python train.py --objective="flow_matching" --cond_dim=192 --num_classes=17 --dropout=0.05 --nesterov=true --adamw_weight_decay_other_params=0
Rows from block 2 of a small class-conditioned image flow-matching model, named by matrix and row number. Rows with one number belong to one neuron. Each number is 500 + 50 x the weight over its row's rms, rounded and kept within 0 to 999. All counts start at 0. Numbers have three digits each. After the name is the row's rms in percent of the matrix's.
After each neuron's rows are labels from the 100 images, of 14976 (inputs lightly noised), where the neuron reaches its highest value: "peak at" is the part of the image that holds the peak. Only what is clearly more common there than usual is listed. The data: microscope photos of single blood and bone marrow cells. In brackets: how many of the 100, against the usual share in percent.
# fc1: MLP up (model.blocks.2.mlp.fc1.weight, 1024x256), inputs 0-85
# fc2: MLP down (model.blocks.2.mlp.fc2.weight, 256x1024, transposed), outputs 0-85

fc1.396 125:519461393460477461456409522303459522413505512462521505573499522568436467486496536397447466459494474461476474572478531521634584553461500563564521485549444493575483437460498551441620533492568584486461501481450545565602500535488549521515572575530511480559558523
fc2.396 115:465561525488441528555581551570490522524528545478483516462587585525507509464427475421503465461528561476511495424552409535479602503462537523539522601486510433517543666425516475513551507484522543524453462483536548499490474537394427549469480529525554468474488474
peak at: top right (37 vs 14.1); top centre (32 vs 9.4)

fc1.372 096:603549401445487504384415533511583573534576484479537451586513493431487534500461598448505585578508576466472508457451525519591396446590471490485410458467460548521439480530476465505504449502448430475483529477571545570471519474598568445452446500458449453514443471
fc2.372 088:514623560560553512440483578553587371467467532502492460511543405555535573447478551485534496471496493502434477421450471481528524502451478469433431536570572447507427581513461546514476459520489612473562469434500472548455530586545503487410482486581538526536524523
peak at: top right (37 vs 14.1); top centre (27 vs 9.4)

fc1.64 118:440531538575474492568428634507520521566529496507397472478517475555548548388557605525512537471477590511529478562580486468530600553562562531470501512540410543528595507501502513519549486509460425542498513474518403486501501526551525407549552614479445491523478389
fc2.64 103:527498442527490520636464523477473498533512427501516515425507496467486514454519497486567513593499554548516499515493521463538437497464320505483453518471536559372517547519466484489545528445552571465514494491478594418473464447553561501550501531407594519532492560
peak at: bottom centre (49 vs 9.4)

fc1.236 097:478537569497436502495537426475477546483417559509509568557593489472467551427492427540496480537439569473456513347439488540538456502491483517557498577518551541538467426501460456506606528464398421509509548416530463499486533484453481487516480527566547571512568480
fc2.236 097:402511488465599499439569487412518386524461589462506606510403520531483449454475531527438507443518563520446464479549528487500471447605523532554502571384443507435452499541529516472553513380438492477500484490456566545491484555529468465524473589453547493543558482
peak at: middle left (34 vs 9.4); middle right (30 vs 9.4)

fc1.182 093:489544544446439547522535577521581549471501514447543541478468540474607452473448573538461525533579580416512477485477458450517384542496588510487455469579467548565509505483520499521538548481549586568606463428570441456549560526482612445459524456498465395509458528
fc2.182 091:557629516484430447483556492530622486485464440613462479486466437499490484421444446487521487474503545471560521469564479525488397502560472517447439482526471508481560463497428547509513526502467481418573471524580492438528460435579567511419400472432535544596556448
peak at: top right (43 vs 14.1)

fc1.0 121:476499580527518497489561584538507541470586398510542565484436494474537439461502524506446459497463470475509497562609458530468514484471509512548631504478452509590453469450546497517443525573497514587492593444529525566508473546487490516523475502618467478684479467
fc2.0 118:593463507471452470411557567552516440434512496482551513632438466495492497488489488471466457435533617453558531470487571480568526417488453449538527472402507475496377550565486498477517497540522542578495516479472627432506556429460529512475475561571476466394537448
peak at: bottom centre (38 vs 9.4)

fc1.358 129:534438491521362555475641507506528488444525472434476491514540445517514514417463587545536510512541529513426422400514538457483470471499564531481492573464503493538597487574410468451400503541454515485540517507491525461526513483533490563545586536425525384511569460
fc2.358 129:480527447537481410397455564597497535490477409538469413539477431494580493548504533537448425602528436458505496400544468511506616492555470441402531451497507443480551482458534560491531520538446585440536565509537475509442527503427425485474444543628493470481472512
peak at: top right (38 vs 14.1)

fc1.457 084:557571447461514531404505510527395530460490492504505464551483527499541492514480556498502497538473505486491493468547447528552451458519439461457502444481483550491543574628573520396531481547485486393483531433453466469484538478540545496556453526525588565519387447
fc2.457 085:500407550476425468422447481521523500484425384512519429502566563475556470485476553494506529443514543517507404595538640525503503462516566565469562509561537510500525476553502457617469523433427563576510482447475548459572524498606524499533545592555454455501553503
peak at: middle left (54 vs 9.4)

fc1.414 087:467507583529437517515549550568374469556502585499517605478455602518448528512479492590481535494457551499640547476462478629467496573508444477467492446482516475516423433478540558607442513498480475452470331477527488482543441577513518543570522434592549498494535472
fc2.414 096:521501475595608521510516440440371512490554440491495485519450490453560518540570535540457530572560455490559553522516501484404486433466529454404519501518502522427482580443523507426550453506476604613499590418538498507518551470538462496534558559440495483483439585
peak at: middle left (50 vs 9.4)

fc1.146 111:535493520496518513539479393557430419444434534507534518558493410478460468565520597534499611523587504463557509537429453555551536496454509490508439502518513513542461470407429547456422466423412432598424506493407498500526495566583504474434492412427528469420419497
fc2.146 116:475535524534448472545489492449432547514546513521455501505558502523500529449464424475534381486522511477541499478516546474467529545531473480495338450451552556411461475408568555562520508485474523448557526487444546500591534475481538526456576528472441446465570521
peak at: top right (35 vs 14.1)

fc1.207 106:495517536583470530484499483449495411530553443557574474528460576588519464502548556509367572440432456494446513400488509565514492511390507469534501582467517514511482453482478460422497542435427480370586422536543456500504479541535500592455505520454506504495596533
fc2.207 118:504415520517564578506530398520404483484518459457559570449443458477412440536455495450568505555522521446419487422509510442464453584534541485472577510516523473532492440369488541545388550486481505532502471498463550485490633539482522499413514480501502526466422478
peak at: top right (56 vs 14.1); middle right (31 vs 9.4)

fc1.190 124:558485515466432481515438426496506524489506359465436481520502571502506439496481473556603510497573543447468571473509434514532452479507500480561477505442525476514439438595524488535469489563410474456474453580502434452430473564492553553558470453501476435524492448
fc2.190 124:477528488451483503517451495392447535491484576476409576503476417554505481499552437522442557525441429486547523456418470525492439454545556519368556586587403445481528538433489513473428391490474400515526501497560429507470495536505486564520510556546478467397455423
peak at: top right (35 vs 14.1); middle right (26 vs 9.4)

fc1.70 097:406518583534560444515522541398419443503563481498470484496554584530628542506531523418509543461466533484543568514492473496488544498524540455525467514510458444513464477528468456530538439495434538540467521495520458512445491608478499414579439530413487473466453427
fc2.70 117:481523451496507515441503526507501482472461403483569450457518569540445476659526493490462528513446491577541458432521600485537520429424461527506416485515549488461589371485414539445385485473468535550550526456491545488458484532533561508521491503521573606557568434
peak at: bottom centre (40 vs 9.4)