{"arch": "dit", "model": "class-conditioned image flow-matching model", "dataset": "microscope photos of single blood and bone marrow cells", "train_examples": 97085, "image_size": 32, "horizontal_flip": true, "conditioning": "class", "objective": "flow_matching", "cond_dim": 192, "targets": ["cell type"], "num_classes": 17, "cond_dropout": 0.2, "logit_normal_time": true, "norm": "layernorm", "hidden_act": "gelu", "mlp_ratio": 4, "head_dim": 48, "fused_qkv": false, "qk_norm": true, "dropout": 0.05, "inner_norm": false, "patch_size": [4, 4], "layers": 8, "width": 256, "positions": "sincos", "optimizer": "muon", "muon_scale": "match_rms_adamw", "learning_rate": 0.0038, "momentum": 0.9, "nesterov": true, "orthogonalizer": "polar_express", "adamw_lr_other_params": 0.00083, "max_grad_norm": 3.0, "max_steps": 11600, "batch_size": 128, "epochs": 15.3, "lr_schedule": "linear", "final_lr_fraction": 0.01, "warmup_steps": 1160, "weight_decay": 0.03, "adamw_weight_decay_other_params": 0}
Rows from block 5 of a small class-conditioned image flow-matching model, named by matrix and row number. Rows with one number belong to one neuron. Each number is 50 + 15 x the weight over its row's rms, rounded and kept within 0 to 99. All counts start at 0.
After each neuron's rows are labels from the 100 images, of 14976 (inputs lightly noised), where the neuron reaches its highest value: "top examples" is what is common among them. Only what is clearly more common there than usual is listed. The data: microscope photos of single blood and bone marrow cells.
# fc1: MLP up (model.blocks.5.mlp.fc1.weight, 1024x256), inputs 0-85
# fc2: MLP down (model.blocks.5.mlp.fc2.weight, 256x1024, transposed), outputs 0-85

fc1.229:74 54 16 51 44 38 36 56 44 47 49 44 54 39 54 56 62 57 42 30 49 21 60 74 41 54 49 41 49 60 31 53 27 78 64 50 76 93 29 36 43 58 51 55 53 50 63 19 54 41 46 44 46 51 72 75 41 37 32 61 22 46 45 67 39 49 39 42 63 51 60 52 57 44 72 36 40 61 61 43 43 64 65 50 67 37
fc2.229:37 59 76 30 23 35 44 50 46 46 56 50 47 48 46 57 36 59 61 50 49 50 31 30 56 67 50 61 49 61 45 45 27 78 28 51 45 87 60 63 61 45 35 36 59 51 45 31 59 56 63 35 48 40 28 28 65 55 37 43 45 70 47 42 45 40 52 46 54 30 32 54 24 44 36 42 41 33 62 37 50 50 38 75 35 30
top examples: cell type: blast

fc1.632:49 19 69 31 47 38 63 46 69 47 36 37 23 38 39 73 55 46 51 58 52 55 38 38 24 38 63 46 54 52 44 37 77 64 34 45 56 80 42 45 31 55 48 41 51 52 40 73 18 44 43 47 63 20 54 44 56 61 36 31 63 42 31 54 55 41 75 34 58 45 62 79 40 39 57 48 62 61 33 21 28 58 56 36 20 51
fc2.632:48 66 58 35 48 11 59 52 33 27 53 23 45 61 62 43 57 51 54 62 48 57 53 57 28 22 35 49 59 47 40 51 59 39 68 63 80 99 46 45 70 58 49 39 26 48 65 68 84 50 54 68 81 28 48 65 77 43 57 53 62 49 43 42 40 36 38 50 39 48 31 24 35 34 60 53 58 49 43 43 75 37 51 56 45 29
top examples: cell type: segmented neutrophil

fc1.185:52 48 61 58 34 54 55 59 46 58 24 53 60 38 60 76 86 31 45 54 36 33 32 50 58 38 32 61 24 45 38 40 70 44 69 48 38 64 44 35 68 31 57 56 66 46 37 72 35 50 35 39 58 54 47 46 49 38 55 65 32 22 60 43 49 54 38 44 66 42 50 38 52 64 75 73 58 43 64 58 64 43 53 49 37 66
fc2.185:39 65 67 24 42 30 48 51 70 47 48 30 40 44 61 58 56 75 47 44 24 52 42 53 38 39 60 48 28 55 53 37 75 69 29 40 30 40 50 56 66 52 43 53 60 52 75 46 41 60 68 64 76 45 40 40 54 09 32 36 28 62 41 21 65 65 47 42 45 41 43 52 57 62 59 77 46 41 70 45 59 79 34 33 37 43
top examples: cell type: artefact

fc1.43:72 58 72 42 38 68 34 27 34 86 61 62 55 54 43 19 32 51 37 46 57 39 37 30 70 69 50 54 45 37 47 69 26 28 58 42 34 48 46 59 56 60 49 61 60 58 64 69 46 35 31 12 52 49 40 22 55 58 80 38 88 72 46 52 51 09 57 38 43 34 67 48 58 36 38 63 55 52 43 57 30 74 39 36 49 68
fc2.43:43 47 33 38 72 67 20 80 48 53 39 37 46 42 61 34 80 49 64 66 56 33 30 72 54 69 35 50 50 40 50 62 31 37 58 49 52 47 64 19 38 59 28 26 52 60 20 66 70 40 64 64 69 62 46 56 13 64 72 55 36 18 64 34 47 00 46 39 54 55 48 63 29 27 23 57 40 29 47 62 54 45 45 74 50 53
top examples: cell type: segmented neutrophil

fc1.387:68 47 36 43 44 37 53 49 24 76 40 56 43 26 62 41 52 37 31 36 63 43 52 29 60 38 52 52 46 57 33 55 46 23 54 28 55 68 41 45 42 37 58 44 58 54 55 56 33 39 38 66 64 55 57 53 38 65 63 70 67 78 82 51 65 54 50 72 32 54 41 61 30 42 62 79 48 56 36 25 51 40 40 37 51 48
fc2.387:29 30 68 63 30 59 53 50 47 48 51 44 36 50 40 44 54 31 39 43 49 45 60 41 67 36 29 51 74 49 57 34 63 38 47 41 44 71 70 35 30 54 74 24 42 41 28 50 58 36 54 47 33 46 33 68 44 42 36 48 52 29 38 64 35 36 40 87 36 59 62 27 58 44 55 65 49 47 49 36 52 65 47 91 46 65
top examples: cell type: eosinophil

fc1.685:48 61 44 52 66 50 56 52 62 39 58 67 29 39 48 34 24 51 77 51 72 78 48 46 26 61 40 48 60 39 39 23 39 68 18 22 36 55 52 31 41 30 56 18 59 55 50 58 63 57 42 23 36 46 53 55 61 41 67 49 74 26 58 52 42 19 52 69 43 47 67 45 45 52 57 27 69 74 44 31 61 68 33 31 42 18
fc2.685:51 28 72 85 68 48 42 33 39 35 44 50 26 94 43 43 51 71 77 48 85 47 45 60 71 34 66 28 44 57 48 43 49 53 61 49 57 65 33 48 41 24 40 79 65 50 22 48 76 53 24 62 24 55 37 62 40 74 53 48 59 57 43 39 32 53 62 80 55 82 60 31 48 72 57 26 31 31 27 36 45 52 69 51 25 56
top examples: smear: peripheral blood; cell type: eosinophil

fc1.499:73 55 56 28 51 55 44 55 59 68 99 53 16 56 37 89 51 46 61 54 44 67 43 52 30 46 70 56 51 58 29 59 45 35 46 65 52 55 66 39 41 26 53 40 70 50 51 42 41 74 60 38 48 67 33 52 53 63 46 66 61 42 62 17 34 70 61 71 13 67 68 47 49 37 46 69 63 67 44 40 77 76 11 55 46 45
fc2.499:51 61 53 30 39 41 29 57 62 55 61 42 63 38 60 55 42 51 55 48 49 55 46 64 45 61 37 55 20 44 39 37 23 91 47 54 04 39 55 48 64 41 47 35 47 49 71 35 44 38 55 33 78 35 36 57 49 59 44 54 75 57 47 54 44 22 53 30 53 57 53 45 39 50 62 51 46 52 34 32 49 55 22 36 42 55
top examples: cell type: promyelocyte

fc1.377:58 79 35 26 41 51 51 46 68 54 31 61 45 67 40 61 08 38 61 43 48 64 49 45 66 71 31 46 50 46 34 43 39 46 77 54 48 41 50 63 49 35 42 38 56 49 51 49 45 47 51 42 46 57 51 41 58 26 41 48 69 57 55 60 24 54 44 58 60 56 37 43 32 59 64 48 46 70 65 84 53 63 76 45 19 58
fc2.377:18 43 34 46 48 45 68 43 62 45 53 41 49 55 73 34 48 64 41 50 54 45 47 66 06 45 47 41 29 52 56 72 80 74 38 45 39 31 43 79 45 61 71 77 42 44 80 28 49 39 40 38 55 30 39 49 46 39 38 35 54 56 53 22 78 47 46 58 59 41 50 87 43 41 49 57 56 49 49 61 75 43 70 48 54 36
top examples: smear: peripheral blood

fc1.679:43 56 36 48 44 53 32 26 40 72 43 39 46 43 53 53 64 46 27 44 49 21 46 34 22 47 34 53 33 65 42 61 92 51 35 57 52 56 53 45 24 23 76 28 62 54 67 61 54 70 46 52 53 46 66 64 54 86 64 64 47 62 48 79 57 47 29 41 53 46 37 70 31 82 50 57 53 46 46 58 47 42 54 24 47 50
fc2.679:48 31 62 44 56 36 42 75 44 60 71 51 43 54 38 51 50 73 26 40 44 23 38 65 44 28 52 60 22 45 56 44 87 49 82 48 59 39 63 58 61 45 70 56 88 35 17 29 38 67 48 48 48 52 20 46 48 47 71 55 46 51 50 24 50 37 62 59 36 57 56 35 63 54 68 77 79 65 48 43 34 50 51 55 42 37
top examples: cell type: eosinophil; smear: peripheral blood

fc1.578:72 39 61 63 29 82 63 54 60 18 45 59 58 43 54 35 56 31 44 51 68 66 52 64 70 62 78 69 38 00 38 56 27 52 51 57 46 48 69 73 41 36 33 40 73 80 67 44 45 60 74 50 54 32 41 41 72 30 44 31 57 64 72 54 20 56 41 47 54 55 31 29 58 42 44 62 40 70 41 59 27 42 63 64 28 59
fc2.578:52 34 39 47 38 69 68 63 45 64 43 50 46 28 45 44 18 91 57 52 47 32 45 43 16 61 41 66 26 68 45 55 38 33 39 55 37 36 51 36 82 72 44 47 70 26 48 36 37 55 51 60 61 57 55 52 60 75 59 51 41 50 59 26 47 74 76 29 40 58 50 45 63 56 49 54 40 46 70 54 77 68 80 28 38 52
top examples: smear: peripheral blood

fc1.397:58 49 42 28 53 75 23 42 54 68 15 44 56 44 40 59 59 24 69 54 71 36 75 34 70 54 60 61 53 56 53 42 46 51 72 48 37 59 34 52 50 47 44 48 41 49 51 57 45 76 66 48 69 54 60 45 56 99 62 65 83 42 38 39 30 37 76 43 49 33 31 84 34 76 53 64 59 23 42 32 68 31 57 33 42 47
fc2.397:37 46 45 49 65 64 15 41 55 26 72 37 41 46 40 66 41 64 71 58 55 33 55 40 67 72 65 89 90 44 48 76 35 65 50 59 54 51 68 33 68 39 75 38 26 43 60 65 70 60 35 66 68 50 37 24 32 19 52 65 57 34 53 48 37 07 33 48 79 67 80 31 73 54 75 43 60 58 66 55 26 35 50 39 48 49
top examples: cell type: segmented neutrophil; smear: peripheral blood

fc1.324:39 53 32 31 51 70 29 48 44 62 39 51 41 45 01 62 43 46 35 62 64 32 49 50 50 36 58 58 64 26 53 97 49 41 68 21 47 67 49 46 70 35 56 38 42 65 49 26 35 72 56 52 56 44 49 27 37 88 45 44 53 38 46 52 56 52 53 22 87 46 29 52 47 58 66 42 56 41 47 45 44 57 67 45 41 46
fc2.324:66 43 37 48 45 55 42 46 32 72 40 70 52 60 60 56 75 46 61 46 60 39 44 73 32 22 19 43 52 67 55 32 48 41 38 42 27 66 66 50 43 49 69 44 24 53 44 41 42 65 72 41 57 22 51 72 68 32 37 32 56 64 45 61 46 65 52 24 46 65 50 56 60 69 41 46 35 67 37 51 60 48 51 29 48 52
top examples: smear: peripheral blood

fc1.117:21 48 67 37 52 48 63 66 45 16 57 60 43 36 79 52 65 54 68 52 70 82 47 75 80 51 56 37 46 79 48 34 77 55 66 69 58 42 46 79 34 72 33 32 43 64 66 39 56 35 26 58 56 59 43 58 75 54 69 34 34 66 67 38 53 53 68 75 32 61 65 72 63 35 52 40 46 73 53 57 61 31 66 46 45 46
fc2.117:95 49 39 57 50 43 57 27 57 48 61 29 45 47 51 52 54 57 56 45 52 55 70 05 91 41 57 45 35 66 56 57 75 39 25 50 64 37 64 38 67 60 36 67 55 60 35 37 37 26 57 40 58 69 45 34 43 41 93 34 65 76 47 55 53 53 35 77 80 40 49 27 41 47 46 46 29 36 53 31 51 68 48 63 53 48
top examples: cell type: erythroblast

fc1.483:46 52 55 31 70 55 42 50 30 48 74 38 41 49 76 62 62 54 69 31 40 59 63 64 45 19 29 43 49 98 53 77 56 42 41 75 51 49 47 46 63 70 64 60 70 50 34 44 18 58 30 40 40 49 61 50 52 77 40 40 51 71 56 41 45 28 62 74 33 55 56 57 50 37 61 59 57 59 27 55 63 06 25 43 50 63
fc2.483:60 61 27 50 58 59 53 51 57 64 40 55 40 56 47 87 44 40 80 37 49 78 53 37 57 42 60 37 48 59 61 52 60 33 61 59 58 35 57 61 31 62 54 30 79 48 69 51 33 36 21 45 41 61 61 42 65 29 46 47 52 57 59 58 27 25 53 75 68 43 53 37 54 37 72 28 30 65 30 47 61 73 83 76 23 47
top examples: smear: peripheral blood; cell type: eosinophil

fc1.364:60 60 22 37 78 53 36 73 43 71 42 31 52 66 36 77 34 43 48 50 48 19 48 52 51 60 57 56 31 74 61 53 51 56 59 44 46 53 61 43 39 44 58 38 34 58 49 45 84 43 65 26 61 48 53 59 43 48 45 57 59 67 59 31 55 51 45 55 22 49 49 50 66 41 93 45 23 61 70 43 32 47 38 52 47 49
fc2.364:30 45 85 49 62 55 54 45 28 87 69 34 57 56 52 38 50 56 35 68 67 40 57 36 37 82 38 47 43 67 30 59 57 66 30 56 58 75 48 76 61 64 40 59 24 53 38 54 50 38 41 53 58 49 59 15 31 58 66 43 41 44 38 55 56 39 60 69 46 38 46 47 42 53 84 42 75 50 45 26 65 56 53 53 53 45
top examples: cell type: blast

fc1.413:41 46 51 59 44 47 39 50 44 61 66 57 47 56 27 34 55 28 40 56 52 73 68 27 57 74 18 49 47 41 29 63 55 16 43 55 61 76 55 51 77 59 40 62 25 75 33 43 37 62 02 16 94 49 35 61 48 59 55 58 64 83 40 61 46 62 45 36 20 52 51 56 27 24 47 53 47 52 40 54 33 66 19 37 69 48
fc2.413:57 54 77 41 64 89 30 61 45 33 70 54 45 44 48 40 57 35 43 54 42 61 43 77 44 60 58 52 50 43 39 52 71 33 37 43 40 78 65 50 22 63 54 51 37 60 69 31 50 78 46 52 51 47 58 44 78 32 58 22 39 35 55 39 40 48 61 24 74 49 42 53 45 65 75 65 53 57 53 53 59 35 59 68 46 27
top examples: cell type: artefact

fc1.440:56 88 46 50 60 28 39 53 30 53 31 26 73 49 46 32 56 61 33 39 55 34 64 45 60 59 65 51 47 49 47 99 57 59 41 61 48 38 40 54 36 46 59 61 32 35 52 59 50 28 62 75 37 57 59 54 73 41 58 86 39 53 39 43 50 93 41 57 30 66 39 39 34 20 53 67 46 23 28 37 61 17 49 60 39 27
fc2.440:44 16 64 59 43 34 48 51 48 57 68 59 47 33 50 56 47 76 26 33 40 57 53 49 71 66 53 47 56 75 67 42 43 36 73 55 50 44 35 48 63 67 43 44 33 56 65 69 50 18 41 43 44 50 39 25 52 33 25 79 65 34 40 65 41 72 65 58 60 28 70 52 36 33 63 36 45 53 65 62 43 80 51 32 47 54
top examples: cell type: erythroblast

fc1.351:62 26 38 73 42 44 36 41 38 64 49 37 41 84 83 49 64 43 51 64 39 67 50 72 61 51 46 19 49 71 67 72 69 57 51 32 74 58 44 48 35 28 38 39 43 28 76 03 28 40 20 33 55 42 49 50 59 59 43 54 35 87 59 46 62 65 62 46 38 41 26 57 62 85 51 67 72 53 68 44 60 31 58 40 40 61
fc2.351:64 44 48 60 46 46 79 44 65 52 61 49 49 31 22 62 42 45 53 47 48 65 55 39 52 71 58 21 46 44 62 58 67 45 41 31 37 63 45 41 43 44 51 60 71 65 52 34 65 44 60 49 65 36 31 52 48 60 59 69 17 39 28 45 37 43 46 42 47 72 52 54 59 53 49 82 52 38 28 49 42 46 54 39 39 64
top examples: cell type: lymphocyte; smear: peripheral blood

fc1.754:38 54 37 41 51 38 50 75 57 57 58 76 56 51 49 53 22 56 47 76 77 44 31 62 63 37 19 58 65 64 59 59 40 29 47 23 50 30 60 38 54 71 58 59 37 57 72 57 56 54 30 70 62 65 54 74 66 46 48 62 86 66 68 62 61 69 24 69 80 52 47 67 45 45 47 46 43 19 57 57 58 48 60 53 40 83
fc2.754:66 59 59 51 47 45 56 26 48 42 45 51 61 48 53 59 39 52 49 37 74 63 70 85 58 39 86 53 36 51 72 45 39 51 58 40 67 39 35 57 45 68 49 55 25 62 37 47 43 56 59 58 30 46 59 45 26 71 40 45 30 61 29 37 65 80 78 70 33 55 56 27 55 46 31 36 81 50 35 47 63 40 53 45 50 25
top examples: cell type: erythroblast

fc1.673:49 54 55 37 46 48 49 55 62 58 64 37 42 35 25 20 65 52 42 66 80 86 41 47 30 44 44 64 53 53 23 56 33 57 55 42 71 41 66 64 73 37 37 56 54 48 51 73 46 52 42 79 16 50 56 51 49 38 40 44 50 50 58 47 52 48 64 28 57 43 54 63 22 47 57 34 49 64 28 22 53 63 18 51 32 57
fc2.673:51 57 60 46 26 78 44 58 42 39 42 35 41 26 58 55 44 20 23 82 64 36 28 52 56 63 27 29 25 60 33 46 38 74 37 61 35 50 70 51 64 51 64 46 54 52 54 62 76 64 58 51 52 51 76 33 48 44 35 42 42 38 43 76 65 37 25 54 45 22 46 61 45 64 55 49 50 24 71 64 56 34 19 37 52 53
top examples: cell type: lymphocyte

fc1.461:74 52 33 59 64 49 75 60 56 53 51 47 54 44 50 64 61 54 46 50 39 33 57 72 25 25 58 44 37 49 44 63 64 48 45 62 70 53 65 45 20 58 58 57 63 30 50 46 72 16 49 60 65 30 55 54 95 83 68 50 32 42 56 63 53 33 74 57 71 60 88 38 58 52 43 32 52 39 27 50 65 34 80 43 61 54
fc2.461:26 66 68 34 44 55 47 03 53 36 35 32 51 40 49 46 51 70 33 57 52 43 34 40 14 47 61 42 17 54 54 37 52 61 32 62 39 35 46 71 81 53 82 66 24 39 55 16 64 20 42 25 51 45 50 38 29 10 58 27 61 51 34 27 52 59 31 74 33 74 16 53 65 58 52 51 29 49 47 56 34 55 40 46 32 49
top examples: cell type: erythroblast

fc1.157:53 65 34 67 31 67 55 52 49 30 41 70 48 43 47 26 38 59 56 64 74 54 49 46 44 59 62 67 40 55 31 32 78 42 44 51 56 30 25 59 47 46 45 44 13 77 56 87 57 41 48 56 49 51 49 53 54 50 45 63 67 38 65 64 49 54 37 38 95 32 81 49 31 50 64 35 56 38 78 36 52 52 49 54 60 71
fc2.157:47 48 66 51 23 47 40 64 51 49 72 52 54 30 55 19 52 30 30 35 67 43 69 78 48 33 65 44 43 48 43 57 61 65 51 53 53 26 45 48 40 38 38 52 15 67 81 58 40 37 52 36 64 34 66 72 42 45 48 57 55 60 60 50 36 29 67 34 17 63 43 41 69 47 35 72 63 74 42 20 65 62 47 39 63 36
top examples: cell type: promyelocyte

fc1.106:43 31 65 71 48 55 59 84 44 57 57 37 71 81 31 81 43 49 26 68 64 55 48 48 65 55 46 82 43 48 38 68 49 57 23 49 69 58 56 47 70 65 45 37 51 51 68 34 42 53 52 55 36 37 47 20 39 54 42 38 71 54 26 52 55 38 50 49 63 61 46 54 57 42 45 40 50 45 59 49 39 51 41 47 33 80
fc2.106:54 62 40 65 50 46 72 46 41 52 45 47 48 75 64 57 55 73 31 31 46 62 46 64 40 53 42 70 47 33 58 62 37 27 55 51 49 56 53 52 34 51 56 64 47 38 26 12 64 76 53 67 38 53 64 64 69 47 39 45 37 47 65 53 41 40 63 32 33 42 15 37 14 40 43 61 70 66 57 68 31 38 65 47 69 41
top examples: cell type: segmented neutrophil; smear: peripheral blood

fc1.273:52 56 54 51 50 50 64 42 74 42 54 62 45 76 69 39 60 41 43 39 52 42 30 36 65 57 52 51 41 26 56 75 51 76 55 09 70 44 95 29 68 53 28 41 43 74 58 60 40 44 24 41 55 61 62 57 53 43 42 42 66 53 45 40 40 54 74 41 66 45 57 47 55 60 38 52 68 44 69 80 19 48 29 69 58 37
fc2.273:40 56 51 58 59 48 53 51 61 76 37 32 44 32 39 58 63 35 58 40 77 61 63 41 41 44 71 54 72 65 49 49 52 57 26 50 69 30 41 54 54 53 44 36 48 39 52 49 51 56 22 58 69 34 55 43 45 51 31 39 62 52 44 52 59 19 35 54 31 43 34 44 39 45 57 53 57 56 51 42 75 68 49 32 48 53
top examples: cell type: lymphocyte; smear: peripheral blood

fc1.653:58 35 66 42 63 55 45 38 53 66 18 42 77 22 41 42 43 40 43 82 36 51 45 42 68 44 71 42 63 45 45 61 39 53 42 48 51 45 32 58 71 38 59 56 44 89 39 30 66 45 38 75 65 38 76 59 64 47 46 37 42 31 66 12 42 71 25 47 42 48 33 40 50 52 29 52 66 61 30 40 39 50 17 60 55 49
fc2.653:42 59 46 45 56 33 68 24 59 57 57 36 32 75 47 68 44 64 27 48 61 67 23 18 27 55 62 69 55 31 43 46 51 46 53 61 47 66 60 57 51 41 54 60 52 27 55 48 71 56 32 55 62 71 54 30 56 62 29 83 25 45 30 39 88 51 17 27 34 74 40 44 54 54 54 53 53 54 52 63 59 49 35 67 47 51
top examples: cell type: promyelocyte

fc1.529:61 35 60 89 50 46 39 61 59 42 56 45 60 65 58 45 50 67 58 38 63 46 29 40 58 70 54 60 49 41 38 62 46 59 60 58 63 67 75 44 49 31 30 45 24 62 48 32 65 48 68 55 53 44 52 35 44 39 53 33 68 39 47 41 24 27 57 48 49 33 46 60 32 28 28 56 50 65 58 32 38 46 15 66 39 24
fc2.529:42 39 48 59 42 42 55 66 56 80 57 68 35 53 47 66 53 54 60 46 73 46 76 61 48 35 31 79 66 58 67 50 57 52 17 52 46 46 41 62 68 33 79 55 50 41 39 38 62 53 38 31 78 31 24 64 41 46 66 25 59 40 42 27 59 48 54 47 51 60 44 26 63 56 68 34 57 48 53 72 43 58 59 62 22 29
top examples: smear: peripheral blood

fc1.139:29 67 66 26 44 33 57 44 27 64 33 40 73 41 62 52 64 42 61 28 34 29 38 53 54 65 61 68 80 65 47 57 55 53 44 64 48 76 47 53 42 61 52 44 57 27 50 37 53 39 58 45 64 75 72 53 79 49 40 82 07 56 48 19 44 49 45 39 26 58 45 56 62 39 66 75 63 35 45 39 20 61 68 14 42 51
fc2.139:60 19 30 56 57 32 73 50 66 60 66 57 71 26 63 67 67 53 53 57 26 33 50 52 43 33 19 46 81 75 62 66 60 58 68 52 61 46 67 60 64 56 65 27 69 40 59 60 22 47 42 64 43 69 35 61 52 30 30 65 83 58 31 57 32 41 60 30 64 39 43 72 51 44 86 67 37 65 50 81 77 53 44 73 63 27
top examples: cell type: segmented neutrophil

fc1.444:60 69 51 46 73 61 57 46 46 44 44 56 53 44 61 56 48 24 40 62 37 45 51 65 47 56 52 57 53 36 41 32 40 51 22 57 52 59 38 73 61 57 34 67 62 48 81 44 16 16 71 63 75 29 62 53 39 51 66 66 23 59 52 78 61 32 18 69 69 54 61 48 68 47 54 32 62 48 46 70 34 38 51 37 16 28
fc2.444:29 35 74 41 33 41 37 75 25 54 25 58 58 51 47 83 41 61 43 49 51 30 42 40 56 26 69 45 55 53 71 33 49 48 70 54 46 65 51 36 58 50 37 71 67 52 57 40 71 30 56 49 63 64 57 51 62 45 52 34 66 62 55 37 46 24 69 64 51 35 57 29 42 45 83 51 22 16 47 70 00 65 38 57 53 69
top examples: cell type: band neutrophil

fc1.454:51 45 43 26 41 35 37 64 54 43 30 28 33 52 62 47 67 53 50 77 76 54 67 54 65 41 44 44 49 21 56 40 49 46 43 64 63 48 33 50 61 84 33 51 59 68 15 26 26 66 25 43 61 72 66 38 25 54 32 45 36 63 71 48 46 50 31 44 46 52 33 50 51 40 45 55 41 40 36 47 57 44 53 75 44 66
fc2.454:52 37 74 44 56 44 40 42 46 28 66 38 64 64 49 43 63 35 69 40 54 19 60 25 59 67 69 19 75 63 42 50 46 46 28 73 46 34 61 52 49 67 54 52 40 49 92 25 51 26 21 22 59 48 48 38 39 52 49 49 45 74 45 29 60 58 49 45 30 54 63 35 59 40 84 33 40 51 19 36 47 61 75 54 57 45
top examples: cell type: artefact